config = dict(
    arch='transformer',
    model='sound classifier',
    dataset='synthesized solo parts of chorales (CocoChorales)',
    train_examples=39062,
    n_mels=80,
    hop_length=160,
    input='log_mel',
    spec_augment=False,
    win_length=512,
    targets=['instrument'],
    num_classes=13,
    norm='layernorm',
    norm_position='res_post',
    hidden_act='swiglu',
    mlp_ratio=2,
    head_dim=16,
    fused_qkv=True,
    bias='all',
    qk_norm=False,
    parallel_block=False,
    inner_norm=False,
    moe='expert_choice',
    num_experts=8,
    moe_every=2,
    expert_mlp_ratio=2,
    experts_per_token=1,
    shared_expert=False,
    subsampling=2,
    layers=12,
    width=192,
    positions='conv',
    pooling='class_token',
    loss='binary_cross_entropy',
    optimizer='adamw',
    learning_rate=0.0012,
    beta1=0.9,
    beta2=0.98,
    eps=1e-06,
    cautious_weight_decay=True,
    max_steps=11400,
    batch_size=512,
    epochs=149.4,
    lr_schedule='wsd',
    decay_fraction=0.2,
    final_lr_fraction=0,
    warmup_steps=340,
    weight_decay=0.2,
)
Rows from expert 1 of block 3, named by matrix and row number. Rows with one number belong to one neuron. Each number is 128 + 32 x the weight over its row's rms, rounded and kept within 0 to 255. All counts start at 0. Numbers have three digits each.
# gate: expert gate (model.blocks.3.mlp.gate, 8x384x192), inputs 0-95
# up: expert up (model.blocks.3.mlp.up, 8x384x192), inputs 0-95
# down: expert down (model.blocks.3.mlp.down, 8x192x384, transposed), outputs 0-95
gate.283:126080137095121212138089154171160153134112141162118219111091088140146116140180081079118103239125083116147100122131142132108157144110147191077069126113128121032155135132159163139137114147118072154124133171110100131123120133090172091148063122123059193115137185111142064096134172127147103103
up.283:137110099129162128136171143124141175138109187097175144234163119129102137110168119114152111117135087114148123148142170137095139156115129104105137164146146123142089066164076142171138140121142104116119153144148117122083119115161109154180202123134117123138120076146171130134156057113090139107
down.283:130112174134185156113137140117117154118158109114186090137123122135147155062123110161149100187147118124144094116129147168149128156137158136195119238118145084135111154148060069133166124123162091124132115111055166094139098152145122111102154109113154141160143109163110154083169128092135141112
gate.284:067164136106079120171147133142120099115124146024075199111128167153095135071119179131104122126111184136150119119128128123114142163109075170106115171160136178170107124149076097145168095121149159142159159168106153149126148124134125150110105084131101130136140120100172157165122124122111107114
up.284:172196110102145145116120106149204109130137066141143109154126127117191150141108118120117143089155168113165116088069139119167165143118104162123164103156116060105127126123233081122101093098096148102119127131148057118085178145121088078100169154130145098127129116097170098131136126194176103092
down.284:156130152113237154129095184142177120108094103125104116119140126157200125177086114078165144147080123128094186111081103113130164092165142107065205171085152189164166153195084116098114139113159102122130123111168104104108137143086080105131110155156114119139091110069144082156156085115157133104
gate.285:136134201097118150097119139115127143159132141127155144172098109134119166096120130129089088188190102122080114112114129081134166157130130160143121091132150149094116143076174118190117197118088150138128092168153086159089137097116134100115085152095060132150157154153138091016137143116097086133
up.285:150138168119142107112108147120154130141145098159142194199110091124122145110134136119140049171143098139111123102082132145117115154128129116168145155111118159127187106117175127149134109117116128189131063157170094101108166118077124100103104143058114117130196154138146139090163082109105102129
down.285:130175232089126214097124092141171096102139103195150153157167094142116142186125138196203121125154154097154079084124148134091116128150118100109101080188159099081124138088134134170102124117143141089150087145071093114091107063135124169118096117124122129113152149160085133120201133171147133141
gate.286:071124103160185134179100057106070114141143134098164095127120156135097093075133110068144089104137154156140137120131089088117135101104149122099075164141079074140218167123127135120140166152168183201103159125106132143161135183130142157075139105162055168035106128105143137175101103152194151159
up.286:052140104190160127157113021125100098182105159075125136137131148135117101083187142116158120120118158142102130103115142132117092093109150133112124233139111126173180160148119139142149152146113141155103184114085106123149148178068106112120149090186109188047110121140157133155103082115164161120
down.286:134207158090136157072117133148181110141115100193143130111119089144123166143182177141095119097161132093134168212061145204091111125207105159139129098121128114102105066123159090174045063138079140143155135136104136161133151057148166134125087136078135116169121111124077152116123158124143110147
gate.287:159164175155133184141166047139114114093106140167136203129155087110173134142112140090099098121094098126080119090119037118152134117213069144114134092111167105127118093135221159122096140125119127071159151167129122156148134143185124084113136203079126130148146062162120139093148125106224121085
up.287:173191180096133180097117188124094117175148144069118092165117165118136123121109102087116141147139069136120149162107110135089170115192140093130126086151126080075143134145111159123110150107099056091166144098115125113169066137087137146197107104177095103194240162138125141161147134132141125089
down.287:146181170153010133153153149167143130156131143150142155195118068133145182183130068124174099063099179085102116107119112140137085126116113167131136122135161109074149112120202148151100127186139147102104089094128152135086124118135110117071162135137170093162120123072134123138085137129211125125
gate.288:066110097144095089120093139121174070126102145112153126155083108118125114115082127125083081155160112125151107127114187155164148175204135126116132135111130131068157106100135089146084137143155130168212138124133108045145164157139167200086165195144076115151130147161098146127133156117103105112
up.288:062139184161105148219105085102142100086160133151153103156168066130120107136122119148136079127113057141163134108173085139149119140086144085077078132113182079132118128095154152086149146127103076093164161079140115127096095118109135128072108122149128128104163097116146144136118118132113115132
down.288:157172179151139088130156157143070139130132182101152139099142146073132105114176134102128180115146100168150161131159135073122149078158174233117127126133113156148162143138080107123108118090110077139126121133115146164105133166135180170139104143096081118121139197075104089166124131115121122178
gate.289:146089137102157192145141129161169082121099124131089123145080122102075179131096117117125134143137091149135111150074151134056124109162090166149127137107143179167079140118099139105071104089099093196083179177169134202163118143096119074153145146086099146135104088096126102087091125140154086130
up.289:041167136106155186086114142106141135176093061077132142087111128150096127106136183151118142156163124143112133134079138131150138144068191093152094137120174083090133131132143092135143148156079156140168159198068105101121140100140126143079133196165110110068152119074109082097160095135155131134
down.289:133156110083166136125150111104149155146145083089120111177188105114148123116076164212133078145139061169111167133181098152067085135139100146134167093132100106164142161171068089163174092106153146098093142193182163134118131093141134122156183117134125126057098159117103136100151107127170108133
gate.290:153176166082138105119109089120069165157103135139105148182118155149120149125167111103173105155139149176122102143076144153171162112070129156127100154091108106128129121071180074110173182150100172151148168146135174176109148103158123127169140147094108140128129124154133131119154110202065113124
up.290:106111101174086142117130119146146142069136154152150080093133098153166123129079182125166135175135145161130133107125141090132107089143132111119113085144170091167087123145089156135120094167168134145058182097095134139168137144199157126127130087109121106168055088149140126182136135142187121130
down.290:137128102118165056113128129112103210159130090128102175038171122054148111176081130106117148070077172126078123133131110096114147127126156165126048168110107107172142127157113155144089110157040138117098138116158135097123140096067115092134143189163150140148149107122198150146103134110079106191
gate.291:124055142139117177109137133148138137179146132158169095100175117109117087089125094158149121132188135117131082147120092182200152163156106168084144138108104123096117119097130136124101098022071140169154197116145134137160163132198134123162098134096106095141139173089091086075141120158159082104
up.291:113189108106136123109120187111089190130134144192141118145150109133150150109119154056107037127132153134129218152089114101064140125083053122134126097114152181131139128102155151095118145095110111153149091160136167139183133075133144138172129159147112101097135112157154158115145100087115198120
down.291:105145143102152156137138131127090059130105119155178111113155188148160197099126148140084058127084140142070143146115117111124108151111088094161122120180047098140130121142152163109142095141192133142157100125168144184126120053156092123082163101129098136136115140121103123094100159099163110111
gate.292:075189073180140107189122114089097112147168111120138114107125151153080106118231160100137084102117149164151141126178139152099085092121107129132114203150088083157168121146085111127148151152122138125098184127052122152164126140140103150122131117137081174062067102092164184176097105145159139141
up.292:094169103162168141183094104108095085132155125101162151089109180143085086079186114140163114100102123156163130114139146152082077084108162132163121150108106110144137147154077107120167170160123159094087180141073125166158120170134122138129130138157095186061084093076182151164065096127169178157
down.292:146210143098132167076130157143157136141122133195138146111113094164131201185179135138078120098171135119130158170073108221095099108208084168158150120131120128096091066118152103166077107135059107163162140132128184158148144055151204170112083135086143138161112098129133168119138135136140115122
gate.293:173101131116165144122090142125182187135131087157117064106131214112152160138105156221184156134119150138097146155163150154078097088117139121094164088111153116103104124126097176106145122136206126079117149165194103114145101094126121134173127092109129126153120074149038100175089127154147165081
up.293:164104136106133152132067161106177181087147134122131078116134209110160148148075148250165119159107163144120123160189167142067104120123116110104135093112127102091103161114096126118153122116188169054115146143180115094118099084164093147125134098106185124142118063156072104130122100178136138073
down.293:169137140116142142090137096137148140103183119160117093101083161129145154162149120218153114130143159126130146108124117161148072145137082161139195092066097085093076155109129114138065137107123115058190173169159178165139094056227122128152147052092194146128112096108091164122104108127140143152
gate.294:139142191013088163135117121177142133129159038116187181180126102127124141142133137111102088155193111150153113135109108102182154208162135151156107170144151129133116137088156096119109108124112106111156089145130129123099173087172144081138105192124084143116164186155105082095156145130108072131
up.294:137147161102132151093100145154091137196072042118220179162133131131102180151136129176119125195167138134144072135047144092118183180120175131165155123109118173141160148105119104094146128119076095146154102106177104157078154112085079137132114133120123092121154129146146130039127092155126141136
down.294:150132194136113195069073124190133126122074125115155139149145168128114187154124140165144129141134133130127135108131127175116162174159118144138113078164125128081121114122141063094189155127115076116166081187126090158068128104146134163114073109067094166164185167184075099042196141137156099119
gate.295:088109104141121096137164087066202120164119116092088103078091126111138207128102103046132119171119130156128071099124133161105162162118138129135076133154114125147080161130127151115099125105082116162117138146127122114177126124126164128089090148111107143053143200162162127061168172103111029129
up.295:169056171056130205138095149114167193060133107145129129115103164154117129139121184182173134136167142127132125114076138110151142106084146147180107169093125126137125100164147097157116159136116155175165116159094139113047119118170074118126093105129161125088135125135115174125159189158102137108
down.295:087161121087091091093058159101122152109138159143074116119201115103103145093119145112149175129092102147122091130157113139137117150142122127118161087168160064129093080099149131171127108120100173109120114163019163140086153115108118174118130100125122202100158112088146120070148175126076150087
gate.296:121110154146141139126131175112156119143171073167123143166095166132115103165083165105138068126082095104157124104057144103119142192114070130083167141111109076164193175107127101111197144131113118098148098172062123155155170080085095130070143084151102103101163145198174118108138103173134067092
up.296:139121161091113115079159100181130165159118136114132172149139110070128184118174106161113115211136115151109074138128140121158155138134063124156177200182105109067141139141108106117147133116132141128111140139103161106098139130136144073099133121107141143023197118082151142067108135128156109099
down.296:094136084172183149136125167112137162053078163084092138154156095163099131151127020102097087207043139107157146156106120130132135128133147123147146153110188066136126159075144097090132149100146151110120135087139108111195111088131137127127064113123117120133113129100041151077124118140134141150
gate.297:072124152147152079125130126122109135200095128087177140163128097095103087100109121083099101130183142092146069076077084103226152156155158120116139096161158167145136085060136084155120142100131103163115113106115073170049122114151086099099155134127103112159124135141130106139194155123089088135
up.297:176161145078159190106150174143115144135144116187139095107100150191115158180133142102133180065103170161079140186078157141121109078127099100167105083092103121110113138165125126151105034103102126111136109170101131131155133099069185169172094069089102117082153157071134146151117097139146099110
down.297:150065118142103097121153178088084059118155183035109105134164153133150091116150084125136100129121078117135156093132102143094133118129150150132126164130164126126130183179087139108138187102149098170081130097081101075148120204115090145100174170138170127063126154141206113193108089104148129137
gate.298:125213175074114131143147082176064127166187114133210141108175117132155175129113139139134110178083086103129128111032124149102125161132125130139112171145111090080130086167147134161149070111090089150157095109125137092121203118120168116156131157132146115131115109130133161127131143108201065096
up.298:133117093066115161167165108225112132116187090144165135123179147144087143101177119143163094125062090107153166114068086152128141118105088142092138144101134100096122131084128123120149122138093070102163157100099084109188070166152108121112120218144132142112139073175122143111086070181078187120
down.298:168121123110169121084114172102162120115123156120147110151104132169050153081095094131121119158089123160093144168105118149097081172145128136129152163093124079082131131139136133108106149195149125122149113158187104171076139165107125115177089089114114100145108087144111117104101130137159144126
gate.299:093172132063175141152154131068110168151140109118095151167104140134105140092175093138133128144164116164176137128108171119084063106126106109135092168170087134115160077058129118132077121151065107115102168118115087170148166112117102061129188170176123123145108137143226103154204159120191190072
up.299:169070144126149152090116170104087117070148138155119113116152129173169178173108117121106158050145155166143166122117114134174128194139134124138153114093108135127134162103082142106082172101132136102116131201108090112142112199140182108114135140042194124130142101097102152130153189126061109156
down.299:147155167118079151102078172152101063156121119188139154162123159105110069122138142101163105129140141157103101106177134066162132153138209140116086135162083141173111108095116126093117097114120133069107193117086138181119141100177072208106122080083132090050104132083104152148149073158122130151
gate.300:097125157162134160104177073165129092206156159094177128160169093104121107083160114090111139183182124123155123136142126070155178178134133220137127136164131160121168114126106088139114168165147115157144137082044159119044171125145102098132145191176134109134103155157205146164194163145135133143
up.300:128127132180094106115126123123160085120158167132133141147187135122124093127165093101156088128166173120106089067160133103144167127114146111066152147136096121167166126109125135159162144155175083218150139041080131058049173113139069156069103135180086104117133113105097132169138136155138082119
down.300:123206133106164084120093089166219157176083070186174135121150081140109139104102137146128177120118124140113157142105168121125139127165118167105140125087085154109149044112150122138071127187089157157125131111176088134122169082134144125123120109129065086209133091102123174098183193147117104117
gate.301:121120125096153154154156091229092090190078135163156167086100156080144153119092189117084086137188150174066120139125155046098070172118102134112108124113207110091123123091095096146139168075134093111081130139130121123132157076156162115136151147109127110110157115117096109132202102101112125164
up.301:158133118141123174087114118097111110081120191090142136139101127089116107092108100106151095124101088115186170100099134061154106130124092143114105143140164085110155131095132116121106097164092142176168173137082156167182108175156157136183129145117126150152068143096178190200134128062131141196
down.301:108122066203122122136173098151101083125137107145137147125049157099137143127096088184103125090164141126172145108118164135082078145120099124158092140136105163092085180155143157146152173147110147046171139054076089107136065153127144080113135141170156147056111073133100165075141145110140160145
gate.302:178150157092102186124159130149121118201175096117138183110134122130117194147056135147118106105159092134168124145110074124103153132112110144150194030117120130152064146089186119108179115127136140135118135115154199160135158157093099145147126167084172158117135181173118133113102151128110106171
up.302:150150154134120086127147090146123137255101159110133110083098167145170137159103128135108136142108137132112076136135147116125139157123117113178041149135102132127106130139112149119075173110137092183188070118173132147139144157180117118056136137117080133101135110132122131107127138122144148144
down.302:145107121142110166220108132093106180093104161125103170162138146096094141138134150184172151230096141153099100137148121173133095127178117092085183143220143132183048160116094135102220131190119108101115170136122095104129119118102136125163127132107191160132136152115116137140102097127123135122
gate.303:094153165169156071125179097105063085109165114148078083113091160151108113156117048114210095165161180130081134096147088157148123081081145099061072140096137195098174071132082107113089101138105101138149116081082157140089141129163152104148065100112117165088124138141131125123140138133122109104
up.303:170143096126131141109152023136155158158052185173191160136155135143140104136172135119121068169113148137108157118185094098158106144147089095111064130127067114078105129057128083107178156125104076157124108118101120125053142113114130135138050141136161130123134101126143137143188144153081137148
down.303:117130070150134214146147058164106102083091164161152064126131134133157156138106107103119124111144106134144092155172152104138108091151160129146173142112062076138148122200150092059106107093080161123142104151125125151085113140144106124189135096132104092146139127170134148128118105090082087172
gate.304:163151163106192066083189114094139113134108111119088164100104147108178109168101095111100183137138109160177093201175086164144169135129119142168102132147109107169124139101041123134096146114116136170154123130183180163176127095130116107121110134181125098122134109113093167124206150169083085154
up.304:180108133181132121124112169072127069167162158178126061122088135134121144089133101086140142119185116158091159142211167100134060107131111154197111063132151113158090116129178126118130076187139142111087067169089121145131085176159138136120106148171144138111107104139130105115078106078105172112
down.304:077159117100155099134127133121137118141121104077129111090126146091093062149096167066193079148120125112114120112111116144134160128164178111056137118093169166142132125159135117196154132179130142158118067186068097146116126164142111180089149184136135087071124180150070125109146118157098112149
gate.305:133079164089173136173138115161172125184085084184118145129147131118139169085099153137107131154157108123122121082090192176132136154174084143148156189100157144166117164079038139093140147143097193175151181130124088104105131121094145146103110119129110153070111141197078146114173079109134180150
up.305:107163146136127120127092120131110161154141093147101154133095197145071115119111105155139129118146134096094101136154169107153088168114121205131089138150115140154120106166107112199081109115138120173161130112174125085140194133082141160088090108118079163139151113079097155143109151146092111151
down.305:100100132094110147097154152203151143096155139125145151123079121138126153173143087163183097141154160071145189141053159140130050156125181140160187160110126110136127101169111105080111117093114102164156120104135082137080147093206161137081156140119125146095076106120093134106183165142151120080
gate.306:108131127142099056124141150109069093157245135122130105153123168102133170125128148095150173146116106156134106120144161147206182130108123126121100153164166144113158074108145090124086117152030136126104110189130152121125088134107164158043161116129133113089131147120116180168144126139133081074
up.306:123150128147161157147133196131150142112124160145150087112099065156097171138096086092168121083130135082121145096168076157073096166111100027145151108127121111170112175160095123122107052118169083134138090181094122136119118122090151166136141159101155111153152076111044121170129114105181159098
down.306:132091085117112154164213115102047177124133163120120122080131121116130116116122135078159101176122181163113163135143075151160137127115083134105141176120073183179153166113070103204134142164169134124120128101079177127127091232087136045133110176065127134077127152130204077191068101153165144140
gate.307:135092111187132157165136090143080093123138100163175189095099105062133112087139074150098128109180124120126058130162106166099144106128106151167121162106135083157200156150121114132126157114059186168152126188176159148139175162113166133128118127093085165111127119158130171147114107184159124083
up.307:151199136050121129071140119128083096115179101144160087110116115115115125109146113052091124169143075099135119163081119109233175195173133106105118174141130163179141173103130127133114157104182129128137147071153135141129100118069147136137127134136120079100165096148099116129163101130071115079
down.307:142099128114115143115163117168138157148131132065072101125102111066116137094062167178159142178097141156132134073136080110114132124147102142106125058109104096142146157100158196141098112160211151119064049151091118099069114169080112092097117141148128058122145104111142121126149068175107127088
gate.308:118125069103147133181201139111125139115128136204188118100181100098102127110160114085104097127143128140106103144151152132153048101076097151151112136139077141152089095126139095164135117102126142096088142123128090117156135171061140122128150140137143168126104123123123133086144101126087150142
up.308:123137081118127109179122142125132140131112121142233148104145099139118091099149112040130042122140144147129119127101168147095095083081124118160130123127102131150116074116178090188135123130086180105098141082092100099164157164107195120121140115133176129111128107085105113124083130099126147114
down.308:143180184110157115138174087089188079151129114183116151077137106169150157164091130182122159054168150126129126138079080130120053056160088131165180158132121064096134114078155073149028141097080129095116110110080160125140104069106159084129070128103150136163128094104129192096171097102135155175
gate.309:091124157057104129128115133132111122120110114174101135092114133117098119104106141069150130176095106115116135097106086118102118112076099196090102092091132160069149091095082115122134090136025145144120145188127126098101095117096129131106147134138163104146193099111166103163147131091131158114
up.309:152183104073111126141099145121121193145088090101102149116112099116109111125042185136122131100085090148130137187143093084116126168123083137101136161155124120096056082096183092136136114136160131179108122163208077149132146070105179149074156159129132093109129120080180132168149125142150093073
down.309:126151150134155171109102154172217140134134097191085136077129097179155155139125134139068205101141120092151122119103136141123066144166142075100110111118095072104148061133225108184159138126067143100079109149147137128178085144129152147098138143120168104174149148106153159094162215124117114134
gate.310:145143148141188131130141105104128136122125140128140139165126115174137180111106160127083157157111190106122176156122056119122161116143135198107132063107156142184118099153093103156080095163122134133124105124143171154114108106125128075129165125144076066117151093165209085137131086139093165160
up.310:189136085115122099130055090126161143038149136161112138132112116130124108078123118142114110151150147123089082091130123134116113169131123099097207125142138103165030115132137131087170148138194055162105115103126134095078148148145112139157115135179110099126088115114116131077066109122107156146
down.310:142117108149155140123159126174096094092127109082133170095120174174108152143130086146132176169179139156170178154106160078136117113143129179152113174108119125154145130069111126135175150068120056169106149176160131120151126110150118130145140201066040081133140183081174126095116099130096096182
gate.311:029121134137143072152177069107092104199131162110145165141151066097099094112141126118135104114123110111134119108130115081181166179162133159100133178135117171136093094093119142169147181100095082167160146090126110122118143156132107107115184171173136102161109164104142107114146155182179124129
up.311:165148168104073125139091119131129075110110072218141136066093157153146163172151195162113137139098095142100106129057132147111060126127091133137192074123124080104170207166148140121117125109165160104119109158159120138171103123083136086122100096103127143104150134121093150103115131107111116155
down.311:154085103163088111137178132095081113116105176071104104133160125139093089162193097074130091169120108134135152086145082112136146133068135118140146150129155147160112233124085155134167153069162145131087128152071126135152108215124094146116171157159146127070103123144155083139081082096111114155
gate.312:139152172072148183125098131151130140175178142190159103203182069134159159094137123144142028151151132133171124188093175175135166155143151123180094120110173125086175180144149116124139128160140112151200117146104113111110133109117095087130145112196132094118207184188164056078177101099163121134
up.312:114102171067169103111100162192140244130189108155153179150161113102105159143123119092122090172188138123165165175089126220143115145165141165194119216134127147077172159082159170141130114115140139175145135178107114128129139043113126092143091108158107121069199104177111082122105072116133116105
down.312:124130160141125187074114098135156136119111124120136173122119114138086174135171131193122138121114141118176158155059160200142103124132100170131183099165132064097139133090144121114158114083129155133146154147103077159123104139184155144116106088107135145157128147162047099126127118166125089113
gate.313:159156136062161144102074120161155165147183139109127140129130087124101170142135081138104121179168091133146108127156127161141158179102145132163148150161130090102079120101121126136112148074084128121140106120076096141126170146156146111135142171093141175133215171130192064054150121162158109119
up.313:132119149180085063117162120141130066066118168103048096044116170127143092083145144100101225112086127113119142092149116117077116063165088113102158112139168075125125161078137143127129145179156108090144170132133208167116125143070143136172078133141138135130127113172158151126131175144118140126
down.313:098141111202103136149124129119091167102158101102107068149148139154158111100096138056148126122136133146160109106126110100147161112080156135123158158150092104153151084124110139134097119097104133128089158151126150121227169112086095122146194148134098119096101161129191126187108175084120145129
gate.314:069115147136132148113108121128117134127150053095121114158128134093158198132123119167116095139090140144132078095120107115116125121072147058160097118101184157138097082096136084164117086100140115119067145105086084134144151128128082037106089167130058180048153129084157077091152137130147156148
up.314:111110088178158099114179126049127127075059145135144166144116189127146122199117151146145190142125133111113121146095146127096171168163184101103190095148102123116141134122102088156129154150180119197120179104084106100140120133109167129170176138152092145107143144164139112132125167130092149100
down.314:162122139137152130194151111151121141121136149127151101165197175137121128161168097079113101201119098090229134061160151050112113120150119166150147132146148133111122098167118109116161125167135153116127083170142113112123183108080144110143140179111148150127135104067111102154098194127101124160
gate.315:069139137096127138135151126134116157115131136168153119129108154166123135131076106136078134063123088061168082125105096107181165176073081127255120122128159055121141138088142127159131115103097164154138129161133140178134174100153170142168136143164080181225128121083133088110093135113073094154
up.315:084159119147114127054155079116113077118147136101169138139154124089122187134172107155127095133105181187096085171112110040148129158135156148126147159180154141129140106137141148130133115173106112128123067147120106098119145097111105072056112103153099154139175134097129174163127131182162127066
down.315:134135087170080092129128179176113130109157118112124124134111176108089124139162150094120132145122134107217112163158120105099150099079139119140101158158112143117163141141077153100184092094083155181146162091163135131181128132115107201144139083171108167081081156134096102158101167129102130076
gate.316:118218100094153149125124106127142116107106112119160113159145111184058137155130085061120082139179125157094160150034045136110117130070137146125139124120036164167099121151206080162139168116095109059144157081111148151141123148095148137146117197141112126104163116083133110051134123117127158168
up.316:089162076144152132142097111106152137138125105092180140154156087194090098173174098151133072118118178174123153147086061162143131107086155166188137108126059120164122154148145084087141132110173159071138157073078153204184106163139077127148139167125123135065116092051104149105092085118105154161
down.316:124185100105140181097204088126170093171119160203134156099126106167140166148105112087094101113151173083073130126067070149137133088156115139164155184148141113073175121135187107159078137117105116134175108096126117181115150103077132129151077141132133111130133084117144139047136123138113097168
gate.317:087192123084068119172114082090181113160076088143111162100160118072103113180096188127176115104091117179099134155107146076093129125093120142113133105113155128148112131129164144160072100137119130127089170157168058122098075106117151079141200134101155143160155161167165123116152126120163116068
up.317:175164124094130120169108149141124136171110098185174092075128155106095147156105192144106135168153142135052085147097154111120140124093114164108102156149088147067118141148133130152057125166130192168125144189157097100107154139096151131032151103112147128147163130130188107075110134130158117094
down.317:152179137095149183148133124137199100131085129162091127094112195155177162168115210143103142108177085089120165121104129100129063076087050136091135136126135146093103060120144102123093109087145124109098172109189174121134096125137144139124092094159146144136144143112137175126130118164151109158
gate.318:122150165125125092167183168137109055149107109162139137099114109122127188132085161110145155139135159158173115155132122141126088164126101133136134154098150120128120163100159140073058185196103148081123152176135167171082095108136116154158135125150062129122105078120191131091135092119127172142
up.318:079139193159108177082145161067123092141143148135150187144143144123104097180119114106113158104182129145147113101093129125143116139109174217156114144164099150121117073144079092145064088165128071078149070121072149092112130145133121168119162103126103113164183135176126123109086110088133047138
down.318:124099114096075109107134090102149131099125119089104171148165148139130188126121131099113150144175114124069166147131146101090144116101121212169152135123075139117119085120118154157109064142133096118154148116128123167124095116156130089128126191042117158161091143148172098128128106130132099071
gate.319:107122146115163150162159123108050128140149157104098101174137107076116111167125122138161124118129095127136164116120130181097115147058121128119111150177115078118127129072129115136128113120049150124179101142154115145125072152088106090142151135179108128131138133166143140078142101107068115141
up.319:149173164152092176212082131130180166134119160113185125141166130168176145155087133136093063111161136140151138162102112172142100150120140068207058176169188151111080075066110114126126139199158070111158142114118128114152164143105117090139121078166103107085149106101148153141111133154145068113
down.319:122095135120157171067123115151142163126121128152112116014198137128134136201123141081104115114128116143116128120053103103137142111201178120089120077165140121082125142130102140192042067091153112095172091108110094146124140173135128182178165101159106176155130122082077095112112156127052105185
gate.320:113082155123148035169128112093071131088112169157091107167120148128137157182130132129113107147150066112090109138089201145127085158115091161127152161100124065049114138122137152183163175136136074118160140169154178152138192101100088110145092110119138092107150160098116190162178120155117149088
up.320:134124134143125127106140127154086121124115134136085133063123131103128105117175084145130099068136097140132133147192165150150149130148076097172108108184170117128124089095132137116157103158130118142142119151169100114127077202092137159116189160094144141175098143136155141135145116091117104079
down.320:114130089084089097148103152108162133147153117156145107175169120096078155128120107085131142136157120125200082073110128099126163125088160104131141091067165146098177199138169144081125149120149101126133113146127138186059108125130081018097166124112109102121127105165089176114121127143062113138
gate.321:126098148099117138119142166138145121128074101168135181226091169128117171143115076127159112161154087100122074162123113136150192114133149140150125177128118141157135160089144107171162149104115128141150107187135136163111158106141125114154138144090068131160135198151106136108151124126134089140
up.321:173132058180122096180107130195159125140176160123119094100137159143116150126134118095091155107118119102195170126133124124132126113133121121139123109148084104156104142166152147115137141100114154083132169076086207096139082130115147209139164085164128129181079050071138193179129175086134134172
down.321:136141040160128029130122126091086154155092154109112091096173127130191089106119135053094106098101145148137173165152114090166172039071111136163106187118104135183146136157099124149076124129124110123063147105123127094123122169101144087133138157191135112131100125131221152224091119144165152126
gate.322:130131105071116170199148129150168119143121087145130146101137148142096150073090177128101117150085117136112136107090158119063076101099116091082146083124069125179125101074160158138144144138118140102132167120116174111130130154135147114096111189155101163123102131115076126115163165132132107075
up.322:148181138106108176059129176204151116093067176170149138219146098057109088180132122119158140144142115121089151194111117142110143089148119097093186070076143110084149107086108168059136101160114151124168102178171070129140119090132144119127135097157136145098150132173133243137110153147101198151
down.322:107176135112121069118121114149118119159169090145128136127137086111122136066150111104147116085143103153166124147085155078118119094112163112116083152112131125148129153105116119103125104104073156145104103126126113211148113158156092158166151195206127142133096142133138095141117143086129160111
gate.323:147120086169156104060120132135102101142136061130107157131159140143145124095086122133128140160091129098140095129139139064132120175124163140122109202113139199169182162144082152129121053147140091191171097196107042101143109138104096061119107123178068118146110112159210109158119111146118170115
up.323:107108142075156141173167148080068106116085140107137138087107200096180140087151120127109127135106152178112135056116228096119154116112156150194152109121083085153167161146106172121134128104180163137115167110080133080123070136085127133127171172105081120098136172065169135123118149131073168165
down.323:166188160098163124140115099157196133151088089185157146111167094130135114126160131162114148124184171121113140126144150183123093125183087147130146171084062122123119089162164129158118048157098093101143125111169111117094137106165136100174106141091120112139152113146056116126160183164151148109
gate.324:083131099143128164079124107168103153163095090150129117188119149096147091149097149128060115199103103155127144168123070060141100117072040160169120085177117179079107129118098084148125138139144150148102151131123148128079117069194139107118073117144170153091109133140141133167191102176142121129
up.324:115099195159134157140128090150113185110149194151094107135109169157121147125159176075086125106171142096185154137185162155097120108098135117132145140178109143104147102131193102135155134093166131125056138151088114166167167129192156152121138116067083090096078116086166137129115172073130132130
down.324:168145146083225113132077137147082171140105101113138093135137180159073153147144146134152135119202104136133116150138065142149122215122118153128193122137119121100193140085165192163126154186121128120133112189149100133147069128089158102114119095147101157170104129128138091102118150169156122156
gate.325:086078152164125109112110148078149110183084092090111123106095210159129136142120066137162135175132099109108115149137162152157182152164124110136141148063123168182096131084111097176100162135103135123118113138107124163033146111129149170142152132097161125165177105094165164114143088135119152125
up.325:140146164161147132205147126093126112148155131145165112121127104149149129113113092099159135082098165126130152167132132174107123079130152137124095119144099123123113130106057079082065128113087153128078171080110152114150153140128083153066106146092146111176135106047147201123142128099114137160
down.325:148097056111175101092127176111144125166132164069075103093085112102089103103124155148103122154115121116088131209123112168156124141084094142139138098112083125143106143126128092169023088158111093142135153103177119168148097158159126197145126126152116121111058074091117102102040110108103147165
gate.326:155152084169116099145122124064092131072093137106134115093132137136140124144155126079137187141086142178146139177115123167077101062084117104163156143136132127122116120177150140114138058111067163111063140072105125103219124149092127130153135121106203141142112109116172140141089124116090142115
up.326:125157103195107117171124158104120107086104169115149127097147133137116135135176101116147141128119138146145174155141117162101113039096127071137148141130105164134116111179131158140128134136074183126069123118135089124203131168089130173159107135123178134128109060157119160117052101140081179123
down.326:198150162126109176131119115123158105084162129159140112099104131146120133139120177191141159114130143155112165153067107145062057102158101127120199112117127111105099122138102139148059103122119127127118139149106152090142047037112151130178067130037231125136126092125119209136120122111135151091